python train.py --image_size=48 --num_classes=8 --norm="rmsnorm" --inner_norm=false --moe="soft" --moe_every=1 --layers=10 --residual_init="none" --optimizer="adamw" --beta2=0.999 --decay_fraction=0.3
Rows from block 3 of a small segmentation model, named by matrix and row number. Rows with one number within an expert belong to one neuron, the router's apart. Each number is 50 + 15 x the weight over its row's rms, rounded and kept within 0 to 99. All counts start at 0.
Before each expert's rows are labels from the 100 images, of 14976, where the router gives the expert most weight on average: "strongest on" is what is common among them. Only what is clearly more common there than usual is listed. The data: aerial photos of the United States (SatlasPretrain).
# router: slot weights (model.blocks.3.mlp.router.weight, 16x192), inputs 0-95
# gate: expert gate (model.blocks.3.mlp.gate, 8x192x192), inputs 0-95
# up: expert up (model.blocks.3.mlp.up, 8x192x192), inputs 0-95
# down: expert down (model.blocks.3.mlp.down, 8x192x192, transposed), outputs 0-95

# expert 6
strongest on: crop field
router.12:48 61 66 27 68 79 61 34 63 64 60 59 49 43 45 72 71 70 71 64 21 66 36 83 42 37 45 52 72 51 59 55 30 83 44 85 65 60 48 52 52 41 50 72 61 52 47 71 39 48 48 46 38 71 38 33 49 40 16 22 55 37 58 55 49 18 60 46 37 57 27 67 40 48 62 40 59 76 40 17 33 56 51 71 54 81 35 32 46 31 66 57 43 60 60 68
router.13:34 56 81 42 64 68 46 30 48 66 51 58 43 55 39 55 77 79 61 49 41 57 43 49 33 48 33 50 71 43 61 29 30 60 34 72 54 60 69 56 62 17 43 44 62 30 40 76 34 56 40 45 49 54 46 34 36 40 32 40 57 44 63 57 51 09 41 53 63 48 25 83 67 29 64 41 63 62 53 36 42 56 51 50 63 70 44 51 41 31 84 70 36 51 32 22
gate.0:22 39 30 73 28 66 43 81 34 62 56 54 57 51 67 71 13 42 30 49 70 31 66 40 41 64 17 38 57 31 34 47 76 31 67 45 53 40 44 43 73 39 41 45 43 32 40 57 55 50 57 44 29 53 46 65 38 62 48 62 00 58 43 51 42 73 49 50 69 64 54 74 75 49 45 44 41 39 32 78 55 56 58 32 79 15 56 45 47 56 36 53 75 32 32 40
up.0:53 26 68 63 39 27 35 48 60 90 15 43 48 32 40 65 51 36 51 47 45 67 57 41 69 61 55 53 53 42 67 48 43 79 27 13 54 49 46 58 47 49 66 59 18 59 49 55 18 48 62 64 47 44 37 35 51 73 35 27 51 30 47 54 37 33 31 31 08 54 49 27 40 38 29 66 33 35 69 37 32 48 60 40 46 57 46 50 25 73 61 34 68 66 54 74
down.0:53 45 50 54 67 42 63 13 42 35 62 50 26 58 36 27 76 57 34 49 51 62 33 58 49 59 51 37 48 57 57 37 46 43 50 38 62 37 60 23 47 57 29 76 44 80 18 45 86 32 32 35 58 30 56 47 50 34 62 42 21 69 47 45 43 77 35 61 63 55 78 49 58 39 66 41 52 82 40 38 56 48 47 48 46 67 56 22 84 68 50 47 57 38 75 49
gate.1:39 47 27 65 43 14 43 51 56 47 40 41 60 64 53 45 55 46 65 39 70 57 60 39 66 56 68 76 52 76 61 50 52 54 53 63 28 53 36 54 60 76 42 35 44 60 54 38 76 47 45 41 53 56 66 20 49 56 58 64 46 57 44 48 67 49 00 48 51 86 71 53 45 45 65 22 51 43 72 58 51 63 32 10 49 44 54 57 51 59 67 49 52 27 51 62
up.1:35 65 50 55 19 38 47 66 36 43 40 41 42 49 38 31 50 49 22 31 75 57 37 56 36 59 78 22 55 82 56 60 77 76 32 23 54 46 43 52 53 53 83 59 74 42 55 52 14 40 79 58 69 49 43 47 56 37 62 59 52 58 48 36 50 44 52 53 52 41 60 43 31 54 49 69 53 49 84 44 65 53 32 47 39 54 44 14 47 77 54 34 42 73 61 54
down.1:59 29 57 44 63 38 61 42 55 47 43 58 59 47 49 28 69 65 22 49 49 48 44 52 63 47 44 75 47 36 61 55 54 58 47 78 43 36 46 17 52 63 59 80 53 45 57 46 77 56 24 27 37 48 24 50 57 48 26 39 71 58 40 47 21 45 33 68 54 53 53 45 59 43 46 53 47 51 48 52 30 52 74 45 34 51 57 50 34 44 47 60 28 65 42 73
gate.2:36 49 25 73 45 48 44 65 35 62 35 31 52 49 45 53 28 46 19 10 71 37 52 27 46 48 45 22 60 69 39 45 68 18 75 52 46 46 44 41 38 31 11 29 26 25 30 42 47 55 37 44 27 37 25 42 39 47 45 57 11 64 43 36 29 57 36 22 55 67 46 52 63 49 27 45 48 36 35 72 48 51 42 29 50 41 51 36 36 76 35 51 66 28 54 24
up.2:50 52 16 46 60 56 49 34 50 34 49 47 55 67 52 25 72 55 58 26 60 29 30 44 39 52 42 30 60 36 35 48 67 37 57 72 44 51 65 43 57 43 13 21 43 27 31 44 75 50 17 32 51 47 40 59 41 22 65 66 30 60 48 48 54 64 41 59 74 66 52 62 57 42 47 40 57 43 13 65 47 51 39 27 74 30 49 68 52 36 53 65 44 28 35 26
down.2:30 74 52 49 26 62 26 89 45 79 47 50 60 42 66 74 22 19 64 60 50 47 62 40 41 32 40 58 54 52 41 52 53 49 72 53 53 78 29 71 46 28 55 26 57 39 81 30 09 53 84 71 39 59 50 43 48 72 41 66 54 35 36 57 49 21 37 45 36 73 16 56 37 54 54 62 57 28 60 52 46 64 44 35 49 33 41 61 36 62 45 51 35 60 36 35
gate.3:71 49 10 27 56 77 58 31 74 50 58 55 54 48 43 42 61 47 58 52 22 60 46 64 70 51 51 59 47 51 57 60 29 29 46 78 66 37 36 42 47 80 24 91 39 58 47 54 90 45 24 34 74 42 07 30 63 60 58 51 55 60 37 66 75 67 50 63 64 49 60 42 46 50 43 29 59 64 39 46 26 51 16 42 66 53 46 24 57 35 51 66 38 09 62 64
up.3:39 52 51 67 40 38 31 81 46 44 54 53 45 61 47 73 39 55 40 35 83 49 47 45 52 50 46 67 54 53 50 56 75 40 52 23 34 53 53 57 39 57 55 46 41 74 27 37 10 53 73 42 48 61 29 61 63 46 53 57 42 50 57 35 55 56 29 58 24 58 43 26 39 71 81 23 41 29 62 33 79 50 53 71 15 46 53 27 42 74 57 28 46 38 59 68
down.3:50 39 19 32 69 40 50 55 55 34 41 60 49 48 50 43 90 64 73 48 39 58 43 48 62 50 55 70 35 66 38 47 58 46 46 58 43 74 36 29 54 72 42 44 49 53 63 76 65 47 51 83 83 48 68 38 24 52 51 49 54 28 45 53 41 43 54 47 56 60 64 69 65 58 44 24 37 28 41 72 45 62 81 72 68 59 46 60 70 35 54 62 56 32 42 41
gate.4:48 58 55 46 48 22 60 46 45 21 31 39 44 57 38 44 47 77 30 58 68 36 37 42 58 24 53 58 30 59 57 45 47 48 40 02 24 54 54 40 35 36 63 49 49 36 53 45 74 51 11 53 58 52 52 74 47 59 42 53 54 36 62 77 09 30 37 66 55 57 64 31 50 61 55 49 25 56 89 42 57 46 61 37 69 67 58 46 22 36 46 37 61 67 51 46
up.4:45 61 47 40 72 81 57 32 73 52 68 62 67 54 39 48 83 65 56 48 39 47 56 65 64 66 53 79 65 69 36 68 51 42 23 43 62 42 48 40 56 65 47 58 51 54 59 53 10 76 37 55 65 71 19 65 55 34 30 49 63 50 58 49 44 43 34 45 39 49 32 79 46 52 29 46 48 51 57 55 49 53 26 92 42 65 39 43 33 38 30 61 42 17 57 48
down.4:56 68 37 57 26 64 49 18 57 43 39 36 25 52 54 35 68 44 55 39 37 58 44 47 33 55 38 52 49 40 31 38 10 36 01 39 54 40 52 59 52 47 44 43 55 44 21 46 19 41 58 23 49 48 45 47 54 45 41 66 49 48 40 58 41 44 21 52 53 47 55 67 47 54 32 41 50 60 56 48 51 48 29 54 51 48 57 28 54 27 50 51 50 41 51 55

# expert 4
strongest on: building
router.8:37 57 37 37 53 74 59 60 46 58 73 61 69 46 69 82 50 51 41 62 33 51 77 47 30 69 39 57 24 25 50 53 66 08 56 66 54 57 72 61 78 42 56 32 37 30 66 62 39 65 65 42 31 61 55 56 09 43 28 66 40 38 63 55 25 64 67 52 51 50 19 56 65 52 54 47 52 60 26 59 39 50 31 53 76 36 42 60 46 15 33 64 61 35 47 46
router.9:37 35 54 57 79 73 58 45 59 48 62 54 56 42 48 31 57 72 47 37 43 56 35 56 30 50 80 36 54 54 66 60 28 56 65 63 54 43 60 59 36 64 64 75 74 54 50 58 35 39 25 46 81 45 35 11 74 32 70 55 67 33 52 66 71 39 53 50 52 44 85 66 37 48 54 40 57 69 54 31 45 50 48 82 30 69 47 49 48 52 56 61 49 36 62 42
gate.0:41 25 31 50 12 47 19 26 29 35 59 53 35 53 51 51 44 41 72 66 64 34 36 38 48 47 34 16 57 46 43 47 39 36 37 53 51 51 54 38 68 49 32 42 45 51 49 55 72 53 37 31 47 46 54 47 45 53 45 57 19 62 37 48 67 51 61 73 52 43 42 61 63 36 51 45 38 26 26 42 31 54 43 34 46 32 56 66 59 35 71 27 58 46 32 52
up.0:09 51 37 51 42 69 42 62 32 50 40 43 49 74 71 59 32 48 32 28 48 52 56 48 22 60 30 29 53 47 48 47 76 37 58 67 41 51 44 59 71 15 39 30 56 17 63 61 27 48 54 53 31 51 66 68 29 28 50 59 41 28 49 45 51 55 54 68 65 41 27 56 65 51 50 64 75 37 21 61 24 57 30 14 69 38 47 45 66 45 61 56 55 58 44 25
down.0:63 40 42 81 32 53 41 60 46 67 24 58 89 40 42 57 76 55 66 39 46 22 37 54 70 65 09 91 61 37 47 55 68 39 63 32 36 38 64 44 42 66 47 38 31 46 43 35 48 12 80 56 53 78 39 36 46 53 34 68 46 43 56 36 49 51 51 51 55 62 62 65 69 21 49 37 36 47 37 50 56 82 56 54 46 32 63 63 41 38 45 48 45 31 40 49
gate.1:29 60 48 57 38 58 65 77 39 51 60 40 38 83 53 64 23 45 52 44 49 40 64 41 19 42 66 28 48 61 58 44 62 41 67 60 57 54 49 45 75 41 36 42 44 71 40 55 40 36 60 38 22 45 52 52 73 67 61 50 37 49 41 24 64 77 52 73 66 41 33 73 63 59 74 60 61 48 47 63 47 52 30 35 73 30 49 46 89 59 41 39 72 28 11 69
up.1:15 44 70 46 35 45 43 69 38 82 50 51 44 38 49 57 59 45 53 38 71 25 37 62 35 46 58 69 55 82 76 47 64 47 43 31 35 58 40 43 39 62 58 56 41 41 41 35 53 63 56 69 44 65 46 49 52 55 48 44 46 40 44 41 42 43 22 40 36 74 60 69 35 53 48 73 46 36 28 48 34 52 58 66 16 59 49 60 24 72 66 38 47 52 23 21
down.1:45 63 45 46 29 53 69 45 57 80 48 35 64 77 45 82 66 46 37 69 58 54 46 47 56 40 58 70 42 44 50 71 24 40 40 35 73 49 44 46 56 49 49 53 44 70 50 45 68 43 70 74 15 60 22 60 55 37 36 44 21 50 62 36 32 72 38 67 55 45 23 32 35 53 48 43 54 54 41 46 46 48 30 57 62 35 69 52 66 52 30 41 40 48 55 47
gate.2:55 45 49 67 24 40 51 88 47 57 46 49 40 73 67 60 37 49 47 64 65 32 47 49 60 44 44 21 42 46 53 34 53 50 63 62 61 56 59 36 57 41 42 36 48 59 43 49 74 49 62 40 33 37 69 56 47 80 57 21 25 87 49 47 54 59 55 43 49 52 67 41 73 79 67 32 53 40 43 51 42 55 37 40 60 14 58 58 49 56 50 57 57 35 25 77
up.2:45 45 32 35 41 60 38 44 41 00 73 66 41 18 54 42 63 49 47 66 46 48 36 49 39 42 36 25 46 42 51 46 43 39 71 61 80 50 37 48 35 34 41 60 62 64 47 49 72 33 32 40 52 52 05 47 38 31 59 49 18 62 55 53 60 53 73 39 58 18 58 43 65 76 65 48 68 49 26 50 58 54 42 92 42 52 59 49 74 29 52 51 35 40 62 29
down.2:47 29 47 46 45 51 59 80 38 54 71 59 56 20 48 55 54 44 37 49 32 42 37 63 37 46 28 30 39 47 40 46 88 61 57 66 26 30 50 33 48 51 56 50 61 66 45 41 71 73 58 59 33 47 53 42 31 75 29 51 44 39 21 31 45 73 68 56 44 30 54 41 21 55 61 73 74 77 46 38 29 40 79 68 48 55 63 53 30 52 67 53 48 81 42 37
gate.3:71 57 58 55 30 34 52 56 42 45 45 53 41 41 45 56 37 48 63 83 52 22 54 41 58 49 43 21 49 43 37 44 56 56 30 38 40 56 48 40 45 47 58 39 43 68 47 38 86 59 76 27 24 46 61 65 60 68 48 38 11 60 43 58 43 73 38 60 52 57 56 24 42 49 62 38 43 32 56 58 45 47 56 13 57 30 56 49 48 51 46 52 53 56 15 68
up.3:60 33 44 51 35 36 35 44 63 47 43 55 47 61 50 31 74 34 07 61 53 45 46 56 66 38 59 41 39 40 46 52 25 35 61 53 64 45 80 50 68 60 56 51 52 64 47 33 97 50 35 43 81 44 35 32 61 52 56 58 35 80 51 53 61 68 58 54 33 66 70 58 57 51 69 50 27 44 37 49 60 49 66 57 63 48 56 57 39 51 35 55 72 58 57 74
down.3:77 74 31 11 57 62 80 31 50 66 69 63 46 46 57 55 55 39 36 61 42 40 40 64 52 44 33 27 56 38 30 32 67 65 47 51 35 22 50 73 58 41 51 41 40 63 57 44 55 88 54 38 55 44 60 34 39 67 46 59 57 48 32 58 41 51 55 74 72 22 37 50 43 56 38 35 61 55 43 78 36 19 62 48 60 23 54 63 46 76 59 67 44 43 69 44
gate.4:37 66 51 57 39 42 43 75 25 57 67 53 45 67 61 65 04 40 63 73 70 31 52 45 30 43 30 14 53 56 60 41 72 54 67 27 53 56 44 35 48 44 45 47 54 61 25 53 59 51 67 33 25 61 57 82 44 65 38 42 25 55 50 42 49 66 45 57 58 52 60 53 61 57 74 61 61 57 46 61 53 49 63 64 49 52 51 60 59 63 46 30 59 65 46 32
up.4:20 40 33 54 37 31 68 34 22 60 32 31 49 62 44 37 23 38 37 31 80 40 36 54 36 51 57 27 49 64 42 51 62 37 40 24 38 51 50 38 56 35 39 30 56 00 10 58 49 49 39 30 44 56 51 64 46 65 57 46 35 67 51 40 47 43 39 43 45 63 56 62 53 63 49 36 47 47 30 57 43 50 60 21 55 45 56 20 33 71 55 42 42 46 39 38
down.4:62 46 41 22 41 71 43 38 73 65 58 48 57 33 62 59 59 38 49 43 39 99 60 54 67 52 55 42 55 34 60 93 52 27 50 62 50 67 51 60 49 88 38 52 40 35 61 40 43 48 57 88 40 48 65 48 47 59 51 84 49 45 39 54 37 57 73 49 27 45 24 44 32 55 34 68 22 39 34 76 33 36 74 58 49 38 48 61 51 46 31 63 46 52 69 40

# expert 2
strongest on: crop field
router.4:54 65 39 38 83 82 52 43 56 43 50 47 64 62 57 52 58 67 23 43 33 44 70 71 44 37 47 62 57 56 57 55 42 21 53 52 50 46 41 70 48 45 51 71 57 50 25 55 34 49 39 15 57 67 31 26 56 26 49 33 56 66 71 56 54 35 64 51 65 35 48 66 62 72 52 31 64 51 62 34 60 60 33 67 47 73 65 58 56 37 52 55 48 36 53 60
router.5:65 57 39 56 74 86 54 53 65 48 65 55 64 57 45 74 74 67 18 53 49 45 61 56 57 37 61 59 38 54 62 48 45 24 58 70 45 40 50 56 48 64 42 65 41 49 38 53 56 65 51 22 64 55 23 33 58 46 52 32 46 56 59 57 57 36 70 52 66 41 59 49 68 60 55 24 36 43 55 55 59 53 33 67 63 57 57 51 52 40 43 62 55 27 51 67
gate.0:30 58 39 07 52 61 45 17 52 36 53 51 60 39 54 78 56 37 44 54 52 49 57 55 43 58 41 47 65 42 53 62 57 08 57 40 63 30 54 50 50 76 28 58 44 33 43 62 00 33 30 51 53 66 33 51 82 62 53 26 46 54 54 51 47 66 53 47 62 58 27 79 49 50 67 43 48 49 35 70 46 56 63 54 47 65 35 61 48 35 43 36 49 53 45 44
up.0:30 41 58 48 28 49 30 47 43 38 57 46 52 46 70 35 66 67 40 38 48 63 54 51 44 67 40 38 63 44 58 49 25 36 22 80 49 55 64 48 59 66 59 37 38 34 67 31 00 34 65 44 48 41 74 65 37 69 47 26 52 61 27 51 53 59 43 60 59 57 28 51 34 44 33 50 54 47 36 46 58 68 73 55 44 65 59 66 66 39 42 41 51 63 38 48
down.0:55 36 60 31 50 18 46 69 49 26 43 59 62 66 53 49 50 36 54 53 32 57 51 51 37 56 28 47 58 50 26 10 69 58 65 64 29 54 45 54 61 47 53 53 62 48 42 27 90 80 35 68 42 57 90 35 52 82 49 42 48 37 36 48 56 42 45 45 60 56 86 54 40 60 37 68 66 43 60 66 39 51 56 46 48 64 61 49 59 40 79 55 47 47 34 53
gate.1:50 52 43 61 08 40 47 70 36 76 56 42 49 73 41 36 35 43 99 46 66 48 43 41 27 42 35 53 61 20 71 56 19 49 46 44 69 53 84 43 57 68 44 42 55 59 74 51 89 55 47 46 59 53 78 50 55 67 75 54 42 56 52 39 67 71 32 55 78 83 86 55 55 45 54 68 40 46 33 57 58 49 42 21 51 24 51 55 33 73 65 34 47 47 66 51
up.1:42 37 53 43 48 99 69 59 55 48 72 64 55 34 61 97 75 65 33 60 33 53 52 58 50 58 44 67 40 46 36 55 55 55 52 99 38 52 49 54 41 52 59 72 48 45 78 49 72 63 63 60 49 62 51 65 40 68 30 61 66 26 52 65 56 61 72 42 39 45 36 63 45 56 51 40 46 60 82 23 49 47 57 82 52 69 49 45 56 32 41 61 55 56 32 45
down.1:51 60 66 39 52 42 23 52 44 50 56 66 53 55 30 36 51 44 71 79 72 95 56 47 54 47 59 44 46 48 20 44 38 46 47 57 62 52 43 52 50 49 51 58 52 63 45 57 58 70 61 85 61 47 47 73 55 48 55 55 39 53 54 28 83 70 65 44 49 45 48 56 65 64 59 03 48 32 62 47 53 24 34 59 45 64 42 67 81 56 66 44 38 26 52 52
gate.2:55 45 75 69 30 47 53 71 60 72 62 56 51 40 48 68 39 37 69 57 68 35 30 46 53 63 63 24 48 61 55 46 55 74 71 54 51 55 51 46 45 61 46 53 39 73 17 58 66 40 67 41 26 47 12 84 46 59 60 66 21 62 47 29 58 68 50 37 53 64 84 50 45 54 46 30 54 37 57 24 43 48 26 79 27 53 50 66 51 61 63 34 53 42 44 65
up.2:56 52 58 61 20 40 60 66 71 68 73 61 49 67 37 74 45 38 74 39 73 36 37 41 68 67 73 29 46 62 53 48 61 70 56 49 61 48 56 47 62 64 36 50 33 59 15 60 66 47 49 51 29 44 08 83 55 60 58 72 22 58 43 33 61 80 52 42 43 67 72 53 62 45 48 44 49 35 56 23 40 49 24 74 50 50 50 45 52 63 65 32 47 37 42 81
down.2:50 49 53 38 92 61 40 77 71 75 78 69 50 39 41 69 51 46 59 62 36 51 65 57 47 45 47 50 45 42 50 43 62 43 51 43 23 40 36 54 54 49 57 58 56 66 56 49 38 73 75 99 47 47 64 48 50 32 52 70 49 32 35 55 43 58 76 51 41 68 53 57 37 57 54 62 50 47 65 44 66 42 66 78 67 55 45 69 34 80 44 68 32 79 60 66
gate.3:32 60 52 52 02 54 56 85 39 86 54 50 55 62 51 81 61 48 24 19 63 57 59 53 23 54 45 51 53 74 46 47 67 19 54 61 47 47 68 51 50 56 54 38 58 38 50 58 00 57 82 53 33 67 34 50 53 46 55 58 43 44 49 37 58 48 39 47 43 55 19 70 51 51 57 38 40 44 52 34 66 55 23 50 33 62 51 36 49 78 57 40 38 33 39 39
up.3:69 54 35 39 98 66 58 35 51 33 55 48 46 34 58 15 61 63 55 56 42 34 60 49 40 49 34 57 52 55 52 45 35 53 44 39 58 45 64 52 50 49 37 76 48 52 63 45 99 51 26 48 72 52 57 46 39 52 51 45 68 43 63 61 38 37 39 45 44 41 58 49 51 49 51 17 45 65 46 44 56 57 50 87 69 54 45 57 42 38 43 51 62 56 67 51
down.3:49 52 42 45 35 45 52 42 47 17 37 35 49 39 60 10 43 60 07 23 57 57 17 61 48 54 46 46 61 47 43 54 23 24 97 43 37 44 63 54 55 56 55 49 54 33 53 43 74 50 19 24 46 42 56 36 50 53 62 49 51 49 55 50 63 57 58 61 69 44 80 42 41 55 45 47 44 46 38 59 38 45 63 54 55 36 53 52 39 34 64 47 67 69 36 47
gate.4:41 51 36 14 71 75 57 42 51 04 50 40 54 40 57 23 48 48 45 51 44 46 46 55 35 45 52 63 58 33 59 53 37 21 47 57 65 46 44 48 43 64 54 61 41 49 78 55 99 43 34 52 75 50 34 43 45 50 56 59 58 40 55 70 53 46 56 52 54 49 71 43 53 53 56 46 47 60 33 38 39 54 37 78 54 52 49 27 57 51 52 60 46 50 49 43
up.4:49 52 53 76 32 30 44 56 43 75 67 53 49 50 43 83 45 59 55 45 69 57 62 50 54 63 57 25 40 77 55 50 63 59 44 45 33 52 62 46 43 37 50 47 57 52 16 48 00 58 71 51 44 49 35 65 58 56 51 45 46 57 45 49 50 53 49 47 50 38 20 53 58 63 60 59 44 48 68 49 68 54 61 46 36 58 45 55 46 59 59 33 50 69 32 56
down.4:42 40 44 44 21 36 55 75 42 45 42 36 56 54 45 34 41 42 47 50 63 13 61 45 52 52 44 88 50 48 52 52 27 37 99 31 25 48 40 60 54 51 47 40 56 48 73 55 07 46 66 26 67 58 70 47 55 59 64 52 64 70 58 44 55 50 19 47 56 51 60 42 59 39 54 88 42 47 42 67 57 63 36 26 44 46 62 63 46 42 41 50 53 59 65 40

# expert 3
strongest on: building
router.6:63 58 30 46 63 72 60 40 65 63 62 52 62 50 53 64 69 81 66 75 42 51 43 53 56 48 64 67 56 45 36 48 50 43 40 61 61 63 63 58 75 42 35 51 60 24 50 67 43 53 43 41 53 35 50 40 34 18 46 36 54 72 34 74 48 51 27 36 54 67 17 76 73 42 47 09 46 77 38 87 40 39 35 72 94 65 41 45 57 36 48 71 71 21 61 49
router.7:50 66 50 39 50 68 74 46 60 40 57 69 58 64 60 77 55 62 24 52 26 68 65 74 50 69 48 82 50 60 41 67 58 35 51 47 28 47 59 67 50 52 49 58 79 45 37 67 32 56 61 44 48 59 42 39 65 39 63 60 73 32 40 59 56 72 47 81 70 39 07 63 72 63 73 09 66 64 48 67 52 52 18 39 66 45 54 31 49 35 50 51 50 23 52 47
gate.0:44 49 70 36 68 41 36 81 34 79 45 54 35 22 33 23 37 34 54 42 48 53 62 47 20 48 49 42 63 28 49 46 32 78 66 21 45 44 44 41 28 58 59 75 55 54 45 42 56 63 65 57 58 59 80 60 68 47 64 41 75 35 36 43 51 53 40 63 48 44 55 61 31 51 60 26 44 65 57 34 53 42 43 72 32 57 60 56 57 57 53 31 51 73 49 47
up.0:53 65 37 39 36 19 42 64 40 64 68 43 34 47 36 61 23 41 41 46 44 37 54 44 42 44 37 39 59 38 39 55 56 27 30 09 68 51 57 50 49 52 45 44 44 43 48 49 28 65 77 26 45 47 47 54 58 41 74 68 49 39 49 51 53 75 53 55 61 48 37 42 51 46 69 39 38 45 34 56 60 45 36 63 24 52 52 49 99 53 54 42 45 37 38 49
down.0:55 71 70 55 52 39 54 27 53 35 68 76 36 39 49 88 67 39 80 56 43 48 31 42 38 37 25 37 54 66 64 42 32 71 04 52 60 61 30 37 49 54 26 49 53 62 24 51 56 33 54 38 58 47 26 61 53 42 78 29 40 55 47 46 46 49 30 38 57 43 61 56 55 68 44 42 78 93 55 63 34 64 37 73 21 54 42 62 50 49 63 42 56 43 58 60
gate.1:39 45 63 37 26 23 51 36 41 12 44 50 41 55 55 33 43 35 79 45 74 38 35 42 39 44 44 41 48 36 72 42 35 63 52 10 32 56 48 44 36 33 58 44 52 70 60 47 70 47 24 44 35 51 76 50 58 60 54 46 38 51 54 35 67 27 55 41 38 30 73 28 43 41 48 44 49 35 53 32 54 45 56 35 23 35 52 74 48 38 61 46 45 72 24 58
up.1:25 23 32 52 66 58 36 42 45 07 29 49 41 32 59 16 48 36 33 00 70 40 40 53 49 47 57 35 57 86 45 45 57 32 56 41 49 44 43 52 46 58 42 41 62 29 54 52 58 32 07 38 71 50 45 41 37 53 71 51 52 51 48 60 66 30 10 30 53 69 78 36 48 61 33 18 57 44 58 55 57 53 43 52 53 65 51 43 36 51 55 64 54 34 66 01
down.1:51 31 22 21 72 60 59 43 50 69 31 39 65 68 36 43 39 67 21 25 44 57 45 57 52 55 63 58 38 45 42 62 49 51 48 38 24 49 53 28 39 27 54 43 51 42 48 47 68 56 57 44 39 54 74 35 67 75 10 59 58 43 40 46 00 48 85 51 26 43 43 53 42 31 48 61 31 47 18 42 42 31 82 44 53 47 63 67 52 31 37 67 50 55 53 61
gate.2:28 51 44 36 45 26 33 42 18 07 62 63 43 57 46 40 33 29 77 71 74 36 21 51 22 56 61 36 50 70 71 46 62 42 51 26 44 62 47 39 43 25 45 35 63 67 43 37 74 47 51 33 55 45 44 87 51 49 64 64 28 56 50 24 54 68 64 51 51 65 80 38 52 67 73 58 60 28 38 44 62 52 42 59 37 27 54 56 57 47 69 38 46 68 33 47
up.2:58 61 54 45 45 28 40 20 46 89 68 52 54 42 21 52 51 72 66 71 37 59 49 42 46 40 65 80 45 34 47 52 30 53 08 32 53 50 64 49 50 45 56 40 28 63 45 35 29 74 61 68 58 35 50 48 56 35 37 55 60 46 46 32 21 52 42 55 36 59 27 46 38 24 52 56 29 47 63 80 58 43 50 59 38 47 42 67 58 56 49 24 55 61 43 64
down.2:46 65 73 76 39 39 44 44 64 15 38 61 34 46 49 50 53 37 39 55 56 39 35 62 67 35 44 25 64 69 45 49 60 52 52 74 94 43 54 79 47 69 51 62 46 67 44 58 37 21 36 52 53 43 28 40 51 43 78 58 34 50 43 63 95 63 44 73 71 33 64 44 67 64 49 35 51 67 58 38 62 85 43 55 44 29 41 27 52 79 52 50 60 44 66 39
gate.3:51 62 93 55 52 17 51 73 38 49 46 61 47 58 50 58 09 45 51 53 59 42 48 48 40 49 52 09 65 68 51 46 58 54 61 00 56 54 62 48 36 19 57 39 76 43 41 53 65 44 72 41 15 55 59 48 45 65 52 56 29 53 54 30 60 19 38 47 46 34 45 40 57 59 63 54 52 34 58 27 67 51 72 46 28 51 54 43 57 71 57 39 44 66 34 48
up.3:62 66 61 59 61 17 59 15 68 77 42 44 62 52 23 38 59 60 60 70 50 67 48 36 80 37 80 83 41 42 49 48 26 53 40 31 80 47 61 48 58 61 40 44 46 64 49 58 51 63 38 66 44 33 61 35 67 62 35 55 58 65 43 34 26 38 29 47 42 68 43 46 37 30 41 43 39 66 65 70 37 45 57 48 40 46 51 71 41 50 46 50 65 55 69 80
down.3:48 46 62 50 28 21 34 47 43 30 41 32 27 50 60 26 42 27 35 47 71 34 24 64 57 50 56 40 73 59 33 42 49 43 84 53 45 45 57 75 53 63 61 36 70 64 47 46 20 48 16 48 56 49 42 34 50 42 69 48 60 68 50 54 99 59 34 79 55 37 75 57 49 61 65 28 56 61 64 62 77 75 46 21 57 28 64 38 28 50 57 41 45 46 39 41
gate.4:36 57 86 59 52 56 43 75 25 54 57 65 54 54 54 64 03 54 65 75 57 55 45 45 20 58 56 23 56 64 59 48 59 80 86 36 35 58 46 54 35 23 70 47 74 47 53 50 41 42 67 51 30 58 51 26 47 61 39 53 43 27 54 38 62 18 42 34 41 32 58 74 49 45 66 68 59 38 72 27 61 54 67 71 19 64 53 62 40 60 53 44 46 63 25 45
up.4:77 71 64 48 80 37 46 32 56 70 91 56 54 34 18 50 74 66 74 89 33 64 41 46 57 39 63 76 45 52 57 48 31 61 26 33 67 53 62 46 44 61 41 62 43 79 37 41 50 66 54 62 70 45 35 39 63 30 35 45 65 44 50 36 21 57 55 45 43 44 37 48 36 37 58 59 41 54 45 52 49 44 42 96 35 70 50 71 61 57 58 45 39 57 61 70
down.4:38 55 64 56 44 43 48 56 55 12 43 52 38 44 56 39 56 31 29 37 55 47 23 63 57 42 54 24 54 63 28 35 56 52 67 77 72 42 42 60 66 57 51 33 71 80 29 54 39 48 26 42 45 40 22 42 50 32 64 47 37 52 34 53 94 54 27 75 54 44 69 56 49 74 54 31 56 60 77 51 55 74 45 57 47 38 40 23 33 71 54 42 43 46 38 48